{"encoder_arch": "convnext", "encoder_drop_path": 0.15, "adamw_weight_decay_other_params": 0.05}
Rows from block 2 of the image encoder of a small contrastive image-text model, named by matrix and row number. Rows with one number belong to one neuron. Each number is 500 + 40 x the weight over its row's rms, rounded and kept within 0 to 999. All counts start at 0. Numbers have three digits each.
After each neuron's rows are labels from the 100 images, of 14848, where the neuron reaches its largest size: "top examples" is what is common among them. Only what is clearly more common there than usual is listed. The data: photos with spoken descriptions (Open Images, Localized Narratives).
# gate: MLP gate (encoder.blocks.2.mlp.gate.weight, 416x160), inputs 0-159
# fc1: MLP up (encoder.blocks.2.mlp.fc1.weight, 416x160), inputs 0-159
# fc2: MLP down (encoder.blocks.2.mlp.fc2.weight, 160x416, transposed), outputs 0-159

gate.81:495509525497467483487429537494560530535416502488507499493486589403474440446500503519468498510493517489562575494486501468505457534460497472514466482532583525512529525620434473525449417496485471538496483484496488486414471466463538450506511530482499447506405543545526500497470497416563484488445488503503534567492478540480492492460516573499508495510490516473510461505498539553501530518498422522412495528483483527524453487423497508434466473425543554529536436524409501455477559511484396
fc1.81:493514494508501491447542517507539499572528474456508502535497538508440517533488443497430531484501458554502514555432448487470458536532525486558536524531603498521479534460479549462550491512459568488417493476441434530565445452486438481533482481520503501494381432469587542536474483426549525492516525486507534585515478439533502563534486549457494497528443521526513464486551399470443555459491529462587557484555528493492431501559557481534498470513509564454495515502518519457477509473516493
fc2.81:520440482427425468481502450526529492472512502503483545515512472420489553599513519447525501509504516461491476542444578505438539509504501591521519549563491510459442539545477512449443419486476477546448549479451472562537494451470504487526436555507491525465370479521456463462520507456551481488510589512514485519601504460479466449490525508471521460512532509490474522540534521520539497501539500577457514534514477450583415513574511488484503495497489556537434549515502525517538417530524503
top examples: text has "trees"; text has "sky"

gate.390:489508541596503475510456544513571543494494563491508520453541476443473484497469486529416521495506492497497481514514564435489499499467518494520511474507524489579497525479445508532478485516510483504445450485472505532531497434503467477514497543550500466581515572532563505517503526458514512478521659501503483512554498511518518471383549519557481455526448495516529454540570578507489422545491528473400557551465484505465410554568476565428485457512509498457592496464544490516458484513491510
fc1.390:504519485586526484451579495491598510442473560520500513561469480480542478604509517520490484468472444546517456472565466515504547470478533465506499519483513511479500489494557496495472465540431551515466497583454555508412462480538471578540504446465472549475451504471501458459460472446476483469480597508525444535501450459512551514485511480534461438446486529483465505544444572591438536554517484542542385493529504480517502527495586528436503528486523518516528483473512510432486462486454450
fc2.390:547490501486438486472516530547561489534536477485538560460506482446482429456575448440532525509462532471394497483561469401485514485459513448502499504542481532465500468462507555445498424465505528538505479501501492512509508547518447458455453451545489487440513444584553507459462488485547527522534586487395436467510444507537541490455486463455575508433425515554480555478496555500448550543456454509503539477505486466467599520424470492500498525571539501503506474516464507500510460472481545
top examples: text has "trees"; text has "plants"; text has "grass"

gate.339:490576471476496520532506469521516519525533562487507459507511462513481485490503453483486557544483538519561568563516530619511518448526490520549531500506603520480519464472540532536552510478523516454567527544509470524519490476438410482543557471534491410562542526486506476532437489519543449573432450502502565527461502553516502477572544504546489522483538485553583470511516553483481485520506530472533491443494440476503504473546558579487504520492542483598564513510462494555464442594429507
fc1.339:482560481482503524492473512485496491502488572495523475470474487543516561512491542494547521477414546500462447527541498437466539493511497481547535511553508521524445465481502482567453568502481518409486557564589471476429564461474470490492560483496533502584518479473436533544434461493551402536508529445534558487504493477448505522596578460531480468490570519469593415515501474485534488539496529538489513473509443504459435510561534447470515513497467500531514465521512507598563475534434462
fc2.339:531531524504492456518445513570502492537499529461472369461456538499511424483529541566560541538465478511495485445484498517556484530514525487441506502467444466427588571543575525481500488452482507473531445467461468535540513504523505508582589468483537513516497508487520428386481489455515416506497479481492491504504503453479579500447522544511483547519491591474483520494525492570564506514493483437501451555505469405504514508461472501541472513540484482474504439503480484472538548545431413
top examples: text has "man"; text has "wall"; text has "sitting"; text has "holding"

gate.108:523571465499463463507486518443499505513510474463543606489506451501616538591481460535484436443457479561591453535500491451487534465521459489494532494590557529488468471467443539499568486484504504482576533442536541524539490490449503549513536530550479537507548516578511604520502552501503493459601563426482467523525528485501508491461501574513518532566526475505527452499528527530540466537544487470514456587538479489496474488526475474504538506507453486550521554536430496527450535449497495
fc1.108:478585465537563541468490459551524524487511502412482517544508499537484498575508453570460415510536470446482416484558489473556526463502504492473552492464511493537471522478454521541517535575525514537492489463503496470434450472549513483538508551413503527536535493513527534500436477540452427523423494515541573559501521503571461516537590558480524467428566532452493545471530449485550484481443516496578444479487471518496477523420525497432508473445492515543519490523429560501533521471461447
fc2.108:415495490508493546548528505541480504572532470505523553463496448557565487481500440427471561555554511516488519522545394510525552459465493414570529536521524480463520464559525471547493504580561479478483441498502480600546528475568561475533514451527495483496471536469548535541504456563524500541489471528534475500542459509507483518508524490535522452615506585551517583494464457491507555465593484510548538453504473578506545486514460525500503547505500530496458484564547484472514507531524459
top examples: text has "trees"; text has "sky"; text has "grass"; text has "bottom"

gate.276:590535549511467520555503460495474496508548457502460442457426488468516506555523438536441489489497516429508489575551505497433478483536565506508466502523477474522519464511469609540488498470468516444481471559551562438502461464472560544493536581444492560491481531571446483517456487550535528476610506503529464537458444550512504521491475516430496468429459525571501486482560553530510544478513441535490537487493553558527492450469544535423492536498525456574519483483443494512487510571550497
fc1.276:505439550478428567526462515525453433519587536556556471544603515425541513474505517436563472497532537533587429426528453516570509512501488482485464501507527482505528538473485469519460478567450520501492399543473513524512512475475448443503479526450536558568517459455486523473510443496501501534477457500426498531573470483505504447542519515531533564561442518471537549515578503439500534451526554498508532524506416534482460469524534485523473516475440447493455484513541499515530516520507416
fc2.276:428478438482540550525541419527493463466576469436560482456546469481513461501501530448492534443441443456474435500501555439471568512522509547460565465469549408509485480488546513512523500562495497467430467559443514508436469485475453553490565535536446495525506541491546454531554553481479585526438487480502495501478535508466461496472509437541476491393497474471489459519498568551515521503536465448490505499512454492546521492471506563412530559526519479541505494440556500520536485560429533
top examples: text has "standing"; text has "people"; text has "sitting"; text has "table"

gate.195:494500448499539483483488540498546509492549432481473517535513516512532446525570516482497467546462508553464503503564502483516400434435532537492442488491510481455548489537510525505509464552482483494511525432432517531460496484533463542463570449557517494468522461447468504461497532472466551560531485500429529541457530475437474578495515406476440536427541474535534472468479478437415464478553495577480455369525536517540444542507466499533556473494541557525523504505459472522595514463516449
fc1.195:535478527471464473563411474520489511538470536539506510498619482552504526476496481523524453409489473495508518492511481530478486449538577529463439470412447548532482420516437459405572498476440470478510463463503500500521512483511554509534458579517560501540455494536481511463572449508394612503515510523527537421537488468495543407495554486498480531525463513425457502419457539528538485529528490544499494478485517526529495501549502507525504455523455474461545463489516454524467455517463473
fc2.195:560506471472487569481553509458554511509498507511548520510521519572455559518477516507472459529521517442548514489544519534477389475458497541495451509432452539532490429481508539500522511545555507478549504526541588461493543499473503539482465538504556439469474520553516550516451469601544509534578570531494546426552462497486437434519535460452566479490492427517480503444588508460502537497470513504494539462477538453545561491543524501511522494494512591486511572565512557531519598520527510
top examples: text has "man"; text has "wearing"

gate.19:534497458445475538546495517614568404476440519515507482478539450630408502490486513486565519516528451530513494497569508551576557528466566465521512489532493487521500514450557440560460449533459530461502484515536536503535529475609490531484550508497538515433474474399416511500492512496543524563501502453483520582458482502498521536550473521533550462547503499503469464557471494535479475512519460493528493524534561492564501521479491521521483572462592540503506530531533562490515497504517506
fc1.19:444476473546486536492532506531482473442391518469502497497472536441523428537446532447535465498373382508493506479539561528565532525553540501493488530462505493483530449508537468496534504535479486447486533479561534478543499474451497533458391550528501463501488523538532505486521536579525496522495466565513502528564470493488537532530491552554396534491504520584533508485524514529581468488512497467543528509542454520525488415511557417508528485511615481464514475458446474503488500507466509
fc2.19:473555460581521516474540469494441536519485411450494486608478522479444528532482492534455513459521438530595570490430512524572540434518473448462493504512492548472572519512541570467557555439551484521525536528437464460518452498500501552466542554510455477498478538455486454485436544501471508509516520548499435478536491479467498477478436501449487553447498573463502482495486568455573489498511495468545458520483535444540490574529491481440568481479452502488437483524446456509488473508412471
top examples: text has "standing"; text has "holding"

gate.395:536523447497507486439446502558497472489448483473539474500519502549542485448639485519541470524545540442425535501442492494497531495501429487513512536457501516570469466513498511521598495520481509451462596490527540470541543526520479529508457501540587491562473466415504506559491481558512446530509518530483518582450539457495473474520555511468503523540537557455580502462494538509527490422557514499576442466597476433455494533556439491467481443503494502520560528452514470543500478518516532
fc1.395:492495413502508514413584492461535523453498532575450501468454436499536459459669478489527463541481548462537513474420498573434619537522527544561505421496498465506515523571552538533534497443494556487499542482488545549451463467526480536528531501427563519490469483546504520500502496541478459497482531512581452493550452539430511544524467457480498475477527457474502480456524468511477555491511493533473464529490563493459455512499447466548489510539493517471487530469522546507481467466519534
fc2.395:481474508487509534526410439476480489457486529571477407532462507506552487471433572572542420449459531484502457478434549542529488497442576500496498518561512406525562420523535468530467477523492462494485477510400558499483563532522420546593453494502507521480463556556503483507451492492455483512493466448528441512530536433490500465544466499505472533503483438528504516520505478518554536428528487482495433465461529470470476514469522512496462487527465454476450501531493565530513612550522534
top examples: text has "trees"; text has "plants"

gate.230:468473464545556521562498542486550488510590473475500502537450503547494525450574530544443504594474493519573595460572520496516432495520478508463500492555527513547463525410590577571544537507445498494478581548496458526462469491441455479452523491497517463559581492524494530489440569509517451522483431452490476542469542474462556539509512525507502494476535497529494464547497481507468506514504522513491524464481520486460495520508430547474504523485560632589486505505441451537500508486521498
fc1.230:504487491521520500499553483474452545510560518399463415464507549512490498508514529527468537550511501543565521487505529407485502479461481520507544496500489509572471481539525573524479514498520442407580515491495563456440432534477452485459527494507498487490568514495472545490432461469524464541473512584392472542490525526438524577548520469552468500525540478418518487511560507455357454519512476489559500425453488469463471575568487483493504462497437499492493481519480508534544494532491473
fc2.230:451517513499490475498412482516476421491522481468451475448498573464539459488514530547543486499441444521481481444504416415520527511539503470481520528486479478446482571557518579479483499491445494505426457470457415510550499483535518479481584514527537534564489483524535419505519537482531464433485553505484526481539478548449583561479419528563477516461430502525467487490474468498511517526481475480506451531500442465511547476471525577511472591497551476486538454485493426450560424490418489
top examples: text has "man"; text has "wearing"; text has "smiling"; text has "shirt"

gate.196:531625501491516426544509499468480448582493525478472440477450515512509536470460457462463473486476505498532483548482489567523479512514485488502502549554502534466484535566448525591502420422463472489489576550528499453488521448490557514541485544553493442409499500457476504534516402520463538545497445530562474466546492451503494499493482526473448524572531509418498542453500588523478562534568426470435520495500468560460486536534546505536526516508467466452466537458563484536522498488448508
fc1.196:485433551484519555429484489453544484396461489429530510477492539496486511479575540533435495429508448512564549547425445486531458502489543420482465542538456457538512527536508542524438501468437535517455483492484517464491503474566469478512478469487500507523476596523473416491485474536593468553419469550471507453515488542582486474460491490557522516439533503499465504536499522464473473488526524557548514463547486562561549548479541496397508526482442560466487551477511497480482517556544500
fc2.196:491491497569445465498490505480569425472529491493434555498526508486419499445549509448511521504519445501463498476436514491538489471553573523606494556539526516472490482579483444446421486432476463497445492471525514543510485473581514437449559486545504502486487493458516453480553517558451472611535479538485550449521516449561488468445489415502495487463490462498494527464553580533508508489509525531553483528479511419503517487539553558530529533541506555513393498467485563514544522507540505
top examples: text has "trees"; text has "sky"; text has "road"; text has "buildings"

gate.306:503477517482484455533575483595519534501478448554509496461519537536510567413479456504617535553526582450487531483440532487509456524558522415504468517462452501487525494499425503531501501520463472470504520460556586472477473519497499540545593486481501517554541482480601514524528467457531435572511513486478519540472487453425511482473487545481515481519517577516544455561512478541531519537474484494516490479524526469610573470487576571460481548490478499517523556528486435530460539513507480
fc1.306:491469481486473451458477486526508462468468417532482547516543556574454441488480455489444530520510490502449508535539498490527592539499418526504582521546457519442494534463528544479460415570518534529514514492515429506518520437464475572577476486488440490474512429457538490526472436462485487575481507549496480418479455501509454505481480517479471437538488465536499565467468413542474416467493469521458479492438469535505529562524464470508489469453500449449518510481550542438435557454481424
fc2.306:485524558506515558519519512555535453475499624503497549448460487543595597531451556471472473541498465515516528517515526479475517522494491531539474536501471511527486500423529452502528506578524508481566578487469605471495580546492443449469510516566488435470545490430497564545501494499574459541453509521486450490551498498527471500600490499533457464453472464490516532472536502546503562496539519467452517468505491593481455403510544477513530489509544534570540510533478472527525528538543464
top examples: text has "man"; text has "wearing"

gate.8:522503503521515492441477537456560605491563557507507553541448468485413523528461477523594502452488506563488481539560499445466537532479542490576478477477550468556534548466456430526506478600471566519502499531558489495480516480496475480533492471536573522510484541484471480586471538481523521525524503482589498489534551497465509528422488501510472412472471428524477442497453494473582524532537500473520524544548528451583493569524481442461531494513531515541562532485504446511501477422556473
fc1.8:513515492474475444469478471502553486475457569435570521524502469495476465503529480507518498522547451446489499487528554471481459448593498467489446568464502499543526469519531524603522484525545502517547488465431491498492556482490476463491477523467562541461452533469434486485481466494549474530615569489503607450492515441473541527465527504490453574502489465487458555470482507537491446434425513452545500413573562525468515519570515541464506493525545478458540533430501436500463580515457462
fc2.8:501540531486511558476489541477505443428437434497460479541475460511509478492480441530463507506458526438502431548523518493536460487519474490567549484565462450503535448479531585513478553475528489420532547426472514535524557502470518519501471504508429464520554543550542484477539525416502515574544494521482474549523518596496526491516544454492465491451570464504489485397471512459510522585489537484612515512515481528568563541467435503468546569495467455464544515472512522493529516404511525
top examples: text has "trees"