config.toml
model = "contrastive image-text model"
dataset = "photos with spoken descriptions (Open Images, Localized Narratives)"
train_examples = 203450
image_size = 64
crop_scale_min = 1
horizontal_flip = true
tokenizer = "word"
vocab_size = 4585
loss = "softmax"
embed_dim = 256
encoder_arch = "convnext"
encoder_isotropic = true
encoder_norm = "layernorm"
encoder_activation = "reglu"
encoder_mlp_ratio = 2.67
encoder_inner_norm = false
encoder_drop_path = 0.15
encoder_patch_size = [4, 4]
encoder_conv_stem = false
encoder_layers = 6
encoder_width = 160
encoder_kernel_size = 7
text_encoder_causal = false
text_encoder_width = 256
text_encoder_layers = 8
text_encoder_norm = "rmsnorm"
text_encoder_norm_position = "pre"
text_encoder_activation = "gelu"
text_encoder_mlp_ratio = 2
text_encoder_head_dim = 16
text_encoder_fused_qkv = true
text_encoder_bias = "none"
text_encoder_qk_norm = false
text_encoder_parallel_block = false
text_encoder_inner_norm = false
text_encoder_positions = "sincos"
init = "torch_default"
residual_init = "none"
optimizer = "soap"
beta2 = 0.99
learning_rate = 0.0017
beta1 = 0.9
shampoo_beta = 0.99
eps = 1e-08
precondition_frequency = 20
max_precond_dim = 512
one_sided = true
adamw_lr_other_params = 0.0017
max_grad_norm = 3.0
max_steps = 18800
batch_size = 256
epochs = 23.7
lr_schedule = "wsd"
decay_fraction = 0.4
final_lr_fraction = 0.05
warmup_steps = 3760
weight_decay = 0.04
adamw_weight_decay_other_params = 0.05
Rows from block 3 of the image encoder of a small contrastive image-text model, named by matrix and row number. Rows with one number belong to one neuron. Each number is 50 + 10 x the weight over its row's rms, rounded and kept within 0 to 99. All counts start at 0. After the name is the row's rms in percent of the matrix's.
After each neuron's rows are labels from the 100 images, of 14848, where the neuron reaches its largest size: "patch colour" is the nearest of a few named colours to the mean colour under the peak. Only what is clearly more common there than usual is listed. The data: photos with spoken descriptions (Open Images, Localized Narratives). In brackets: how many of the 100, against the usual share in percent.
# gate: MLP gate (encoder.blocks.3.mlp.gate.weight, 416x160), inputs 80-159
# fc1: MLP up (encoder.blocks.3.mlp.fc1.weight, 416x160), inputs 80-159
# fc2: MLP down (encoder.blocks.3.mlp.fc2.weight, 160x416, transposed), outputs 80-159

gate.272 104:60 36 46 48 68 32 48 52 64 56 45 44 48 31 38 46 29 49 49 56 39 48 38 53 57 70 39 52 51 62 47 41 31 44 34 45 54 50 52 38 47 54 38 38 46 50 52 53 42 86 53 43 31 53 61 48 48 61 38 80 63 53 39 56 40 69 39 52 51 50 48 50 54 50 46 46 44 42 60 41
fc1.272 108:67 35 59 36 61 30 55 50 65 55 53 48 59 60 44 54 43 63 52 47 46 60 51 74 46 60 46 53 49 55 47 34 38 59 56 58 63 50 49 44 48 48 73 29 29 57 66 49 43 49 53 35 38 46 55 49 42 48 44 58 41 53 35 41 47 45 35 51 44 47 38 37 49 62 64 40 53 59 53 50
fc2.272 111:40 37 58 63 53 59 75 55 51 59 61 66 44 52 56 47 47 44 52 41 60 46 51 67 74 35 49 62 36 60 47 48 39 47 55 38 49 47 65 51 45 62 64 50 43 32 54 43 41 37 72 55 57 62 31 57 57 37 40 30 59 60 46 57 50 51 69 46 56 44 48 61 54 35 62 46 50 51 39 61
patch colour: white (78 vs 7.8)

gate.264 100:46 37 46 48 52 51 52 61 50 55 59 51 57 43 52 35 37 47 49 55 55 47 50 54 49 44 62 54 37 33 46 49 58 31 46 41 49 52 53 34 55 63 32 50 30 37 58 55 50 28 67 44 49 61 48 52 37 43 48 64 62 42 34 44 58 33 58 60 42 58 55 47 39 67 39 45 55 50 55 47
fc1.264 100:52 48 60 40 45 49 47 50 51 50 65 48 50 64 46 44 35 37 54 46 37 39 59 50 60 41 47 36 51 46 58 52 48 56 62 46 48 31 57 49 70 43 64 58 48 51 64 56 52 54 46 59 53 43 64 65 53 34 64 47 53 45 57 53 39 59 64 64 54 43 53 43 81 60 51 34 50 42 42 40
fc2.264 098:40 56 47 44 51 60 32 52 43 44 68 58 41 37 44 48 34 49 54 47 44 40 44 58 62 42 45 42 57 40 52 44 56 71 44 53 57 31 42 53 46 40 35 61 48 36 47 53 53 42 52 64 64 69 40 48 58 50 43 46 41 47 52 39 60 66 61 42 50 37 43 54 40 40 45 33 59 47 50 53
patch colour: brown (63 vs 29.4)

gate.329 087:51 41 45 63 72 43 45 40 52 59 49 61 58 40 45 27 61 58 52 41 65 73 43 39 60 53 42 57 36 38 58 40 51 55 70 50 60 49 37 46 60 46 54 53 38 56 52 72 67 52 48 49 53 38 57 41 51 49 54 43 32 57 49 37 44 53 45 48 58 43 53 60 50 54 42 63 42 54 50 69
fc1.329 095:33 42 51 61 49 48 52 59 50 47 65 33 62 59 41 53 53 51 46 45 63 47 53 60 38 40 67 61 40 50 57 57 45 40 47 55 41 49 25 41 42 38 62 59 50 55 45 65 35 42 60 58 49 53 64 42 43 59 53 53 35 45 58 42 63 51 49 42 42 70 60 60 51 62 37 44 58 56 53 31
fc2.329 093:51 29 50 40 54 60 40 59 54 74 60 25 73 55 70 51 74 56 47 50 63 57 58 46 38 61 41 37 49 47 41 59 59 62 32 39 46 33 40 52 52 58 47 58 70 52 54 52 58 46 44 54 47 35 62 43 48 60 61 44 56 54 60 38 29 61 35 56 62 46 44 41 30 54 36 57 55 34 58 54
patch colour: black (39 vs 16.5)

gate.408 102:45 57 42 39 47 51 47 43 52 54 55 60 46 44 39 51 38 75 78 36 51 43 47 55 46 53 52 38 23 38 45 39 50 48 64 39 34 55 32 44 53 65 32 41 49 40 47 46 48 42 63 40 38 51 54 49 48 70 54 43 55 39 48 49 38 47 60 60 53 26 48 43 51 47 51 66 47 47 60 53
fc1.408 098:49 59 48 62 39 66 30 61 63 57 56 39 44 53 49 57 36 38 63 44 50 49 43 56 63 37 65 67 61 52 44 40 42 38 45 58 56 48 66 33 64 48 52 53 64 67 48 46 51 49 47 39 63 72 73 57 67 39 55 58 44 44 50 54 37 51 55 49 43 77 51 42 45 42 65 48 58 48 57 50
fc2.408 094:60 42 54 57 55 27 48 61 59 56 51 50 33 42 57 57 49 66 37 52 61 35 38 51 42 60 40 62 37 50 54 51 44 41 53 39 50 48 52 61 61 57 65 32 51 54 39 40 45 62 51 55 61 52 64 40 32 45 53 55 41 51 45 55 41 50 52 69 74 63 43 44 44 50 48 68 48 47 60 48
patch colour: brown (62 vs 29.4)

gate.292 094:69 68 56 56 43 49 58 48 35 44 56 39 48 48 48 47 59 42 41 47 53 37 55 52 42 56 52 59 49 64 48 43 37 67 38 46 35 28 48 46 58 45 49 47 72 34 51 47 60 38 58 50 33 57 43 59 41 53 45 53 47 45 43 47 59 60 51 46 36 61 47 64 38 53 38 33 44 56 55 58
fc1.292 098:50 40 48 66 40 58 56 47 54 64 53 73 59 52 54 53 45 51 50 58 39 35 48 45 62 48 68 38 44 44 40 51 49 46 53 39 44 45 35 43 41 33 57 55 36 42 42 52 41 47 62 47 30 55 48 69 55 40 44 47 58 67 49 55 45 44 40 47 39 23 48 48 61 46 40 49 43 66 46 62
fc2.292 101:39 35 52 43 52 47 61 50 33 50 52 70 62 54 62 53 55 49 54 38 61 60 45 51 35 53 48 40 62 38 38 40 42 34 79 58 39 39 47 49 42 53 66 66 54 50 42 56 58 29 68 68 57 50 41 42 59 44 63 51 49 39 62 60 61 54 55 62 50 52 49 69 49 45 67 37 41 48 76 60
patch colour: white (30 vs 7.8); pink (28 vs 9.9)

gate.263 101:60 53 55 55 61 40 32 60 45 60 42 34 48 67 46 55 58 48 65 35 53 41 32 53 63 39 67 49 57 49 35 25 52 69 59 56 42 46 43 37 53 53 35 59 40 34 59 55 55 52 50 34 44 28 49 51 36 59 47 72 43 63 57 30 47 48 33 48 40 40 63 71 44 52 46 53 55 37 54 43
fc1.263 108:70 37 61 53 43 55 54 57 45 50 53 49 54 46 67 63 50 58 51 47 47 56 53 37 43 44 48 69 65 61 60 43 53 42 55 57 41 45 50 46 64 53 64 57 39 34 40 40 46 33 57 44 66 49 64 58 52 49 71 44 30 65 24 42 54 48 48 65 52 47 36 52 64 34 58 55 53 57 51 41
fc2.263 109:42 60 50 57 45 54 77 40 50 45 47 63 48 46 58 48 55 45 59 46 75 24 50 43 52 45 41 54 51 69 33 50 37 60 49 59 28 44 49 50 57 49 71 47 46 56 28 36 54 48 52 42 56 54 55 54 55 54 57 46 57 56 36 60 55 37 43 37 59 40 48 41 50 45 43 39 22 48 44 58
patch colour: white (27 vs 7.8); cyan (25 vs 1.3)

gate.255 101:64 42 46 65 53 43 49 62 36 54 62 55 55 52 29 50 33 59 62 29 55 50 48 44 46 39 55 47 51 28 63 57 46 55 39 56 38 55 23 38 53 50 50 62 68 36 46 57 36 62 40 45 58 57 53 44 52 57 48 54 57 52 44 42 37 51 37 45 37 57 55 40 33 43 70 51 57 51 38 43
fc1.255 102:42 41 46 74 48 53 40 69 34 53 62 30 49 57 41 50 42 45 62 52 38 36 56 44 75 45 39 65 55 42 47 42 58 51 41 60 54 46 64 42 45 57 66 40 51 46 36 49 60 48 59 36 56 60 47 48 64 48 56 35 48 49 42 45 50 37 65 43 35 50 69 39 44 52 47 56 57 31 54 61
fc2.255 102:45 57 56 30 59 65 72 45 56 41 36 59 60 57 62 37 58 58 46 52 87 47 46 33 41 49 58 49 36 50 52 47 55 64 42 66 57 56 30 45 48 41 42 26 40 63 39 46 60 41 49 50 41 45 76 56 33 45 66 60 40 50 52 52 42 46 56 28 58 38 66 43 56 49 63 33 65 40 35 38
patch colour: white (26 vs 7.8)

gate.132 102:62 73 32 51 45 55 44 42 47 41 55 44 42 43 52 44 62 55 49 59 50 66 42 55 51 57 53 43 52 58 41 39 60 47 49 34 44 46 56 63 51 42 49 57 94 50 62 49 30 63 59 45 53 51 50 54 54 59 40 43 62 45 61 37 50 57 46 59 64 43 58 52 46 41 58 69 39 54 49 59
fc1.132 096:53 57 54 54 54 48 52 62 55 55 46 42 54 69 52 57 51 44 41 55 47 50 45 45 54 41 49 31 29 42 53 55 31 69 55 50 40 65 67 40 52 61 52 63 33 50 56 54 45 49 64 46 50 40 61 47 50 55 38 53 47 45 56 62 62 55 46 48 66 41 39 35 54 25 59 68 41 36 48 43
fc2.132 103:64 47 50 44 50 43 47 61 49 43 52 40 58 33 53 65 62 57 55 56 32 50 69 32 55 69 44 56 57 40 51 44 60 51 70 68 63 55 41 47 57 52 36 52 62 51 45 58 59 45 51 43 50 50 56 58 56 29 33 52 36 58 54 56 37 40 57 49 55 39 43 32 39 51 46 55 52 58 50 43
patch colour: white (28 vs 7.8)

gate.29 101:45 46 74 56 51 52 56 56 40 39 53 42 52 45 68 48 56 33 42 43 45 53 41 62 34 39 60 54 43 53 39 38 56 38 45 44 32 48 52 39 46 59 57 63 56 55 62 47 54 57 54 30 63 47 39 56 49 44 44 55 52 61 52 48 54 63 36 59 49 42 39 50 45 55 66 56 45 59 37 43
fc1.29 095:27 53 50 45 46 29 54 54 53 49 46 50 45 42 45 75 51 50 57 30 56 61 52 42 59 50 29 49 46 70 38 55 41 61 41 39 48 63 63 42 39 57 57 53 46 42 35 53 51 61 60 52 59 46 51 41 59 51 40 45 60 46 54 58 54 53 58 45 65 52 53 42 48 25 56 27 42 43 40 71
fc2.29 100:55 40 58 43 67 62 56 62 44 66 36 52 45 51 34 42 45 45 39 50 49 70 51 62 50 38 66 48 35 40 62 63 48 50 63 56 52 47 57 66 54 64 48 65 59 48 45 35 54 35 45 46 44 69 35 55 49 71 70 60 36 45 63 50 49 65 57 49 59 49 51 60 34 47 51 39 58 38 48 49
patch colour: black (51 vs 16.5)

gate.145 092:47 73 42 44 66 50 35 58 57 47 38 54 55 61 76 36 49 56 60 49 59 68 62 35 64 51 58 54 46 51 54 51 35 52 61 53 55 64 50 50 45 43 60 42 53 47 47 50 34 50 51 35 52 76 61 38 50 51 65 51 52 44 45 57 49 47 41 58 36 45 52 60 55 62 42 31 39 41 60 51
fc1.145 097:43 53 66 55 42 49 42 46 46 43 43 64 55 50 72 51 51 33 37 54 37 21 54 48 54 46 57 23 44 32 34 55 43 42 64 48 41 41 54 48 55 59 47 62 54 61 44 63 58 47 45 49 46 50 57 62 50 33 61 66 33 59 49 31 59 43 61 40 46 46 64 50 52 42 62 56 29 75 50 58
fc2.145 102:55 46 42 63 45 45 29 54 52 62 46 51 44 52 43 54 54 44 39 52 31 52 38 58 28 44 53 47 49 68 54 41 57 47 48 41 41 73 51 56 48 41 47 77 44 42 48 51 67 49 51 54 52 53 46 66 36 62 37 52 54 47 51 48 65 53 54 45 56 65 61 44 40 51 35 52 56 56 57 47
patch colour: white (41 vs 7.8); pink (39 vs 9.9)

gate.24 098:67 73 52 50 51 43 47 42 41 49 43 50 55 53 51 53 68 68 58 53 44 72 46 44 50 51 42 57 50 52 60 56 46 42 29 45 51 57 44 52 62 51 39 58 59 50 41 44 44 48 46 61 48 37 43 54 51 46 46 72 71 58 49 30 57 70 54 46 52 54 47 44 57 41 55 69 47 36 52 45
fc1.24 097:59 29 46 67 57 61 51 38 45 51 40 40 43 51 51 56 56 52 37 38 50 49 51 37 45 43 55 61 32 55 38 53 61 58 58 69 67 47 61 45 63 53 53 44 45 44 46 49 45 53 44 48 50 61 54 61 54 61 59 52 40 38 57 65 48 46 43 54 58 73 54 40 56 53 57 50 28 29 64 61
fc2.24 102:59 43 65 39 37 47 38 57 43 32 46 63 33 52 49 59 59 74 62 42 56 57 65 45 64 59 58 51 48 56 62 49 55 48 59 64 56 51 46 30 48 51 49 44 47 46 42 54 50 38 33 63 51 67 39 46 57 46 32 61 54 38 47 37 40 68 50 57 38 36 57 72 58 63 47 60 66 61 36 28
patch colour: white (32 vs 7.8)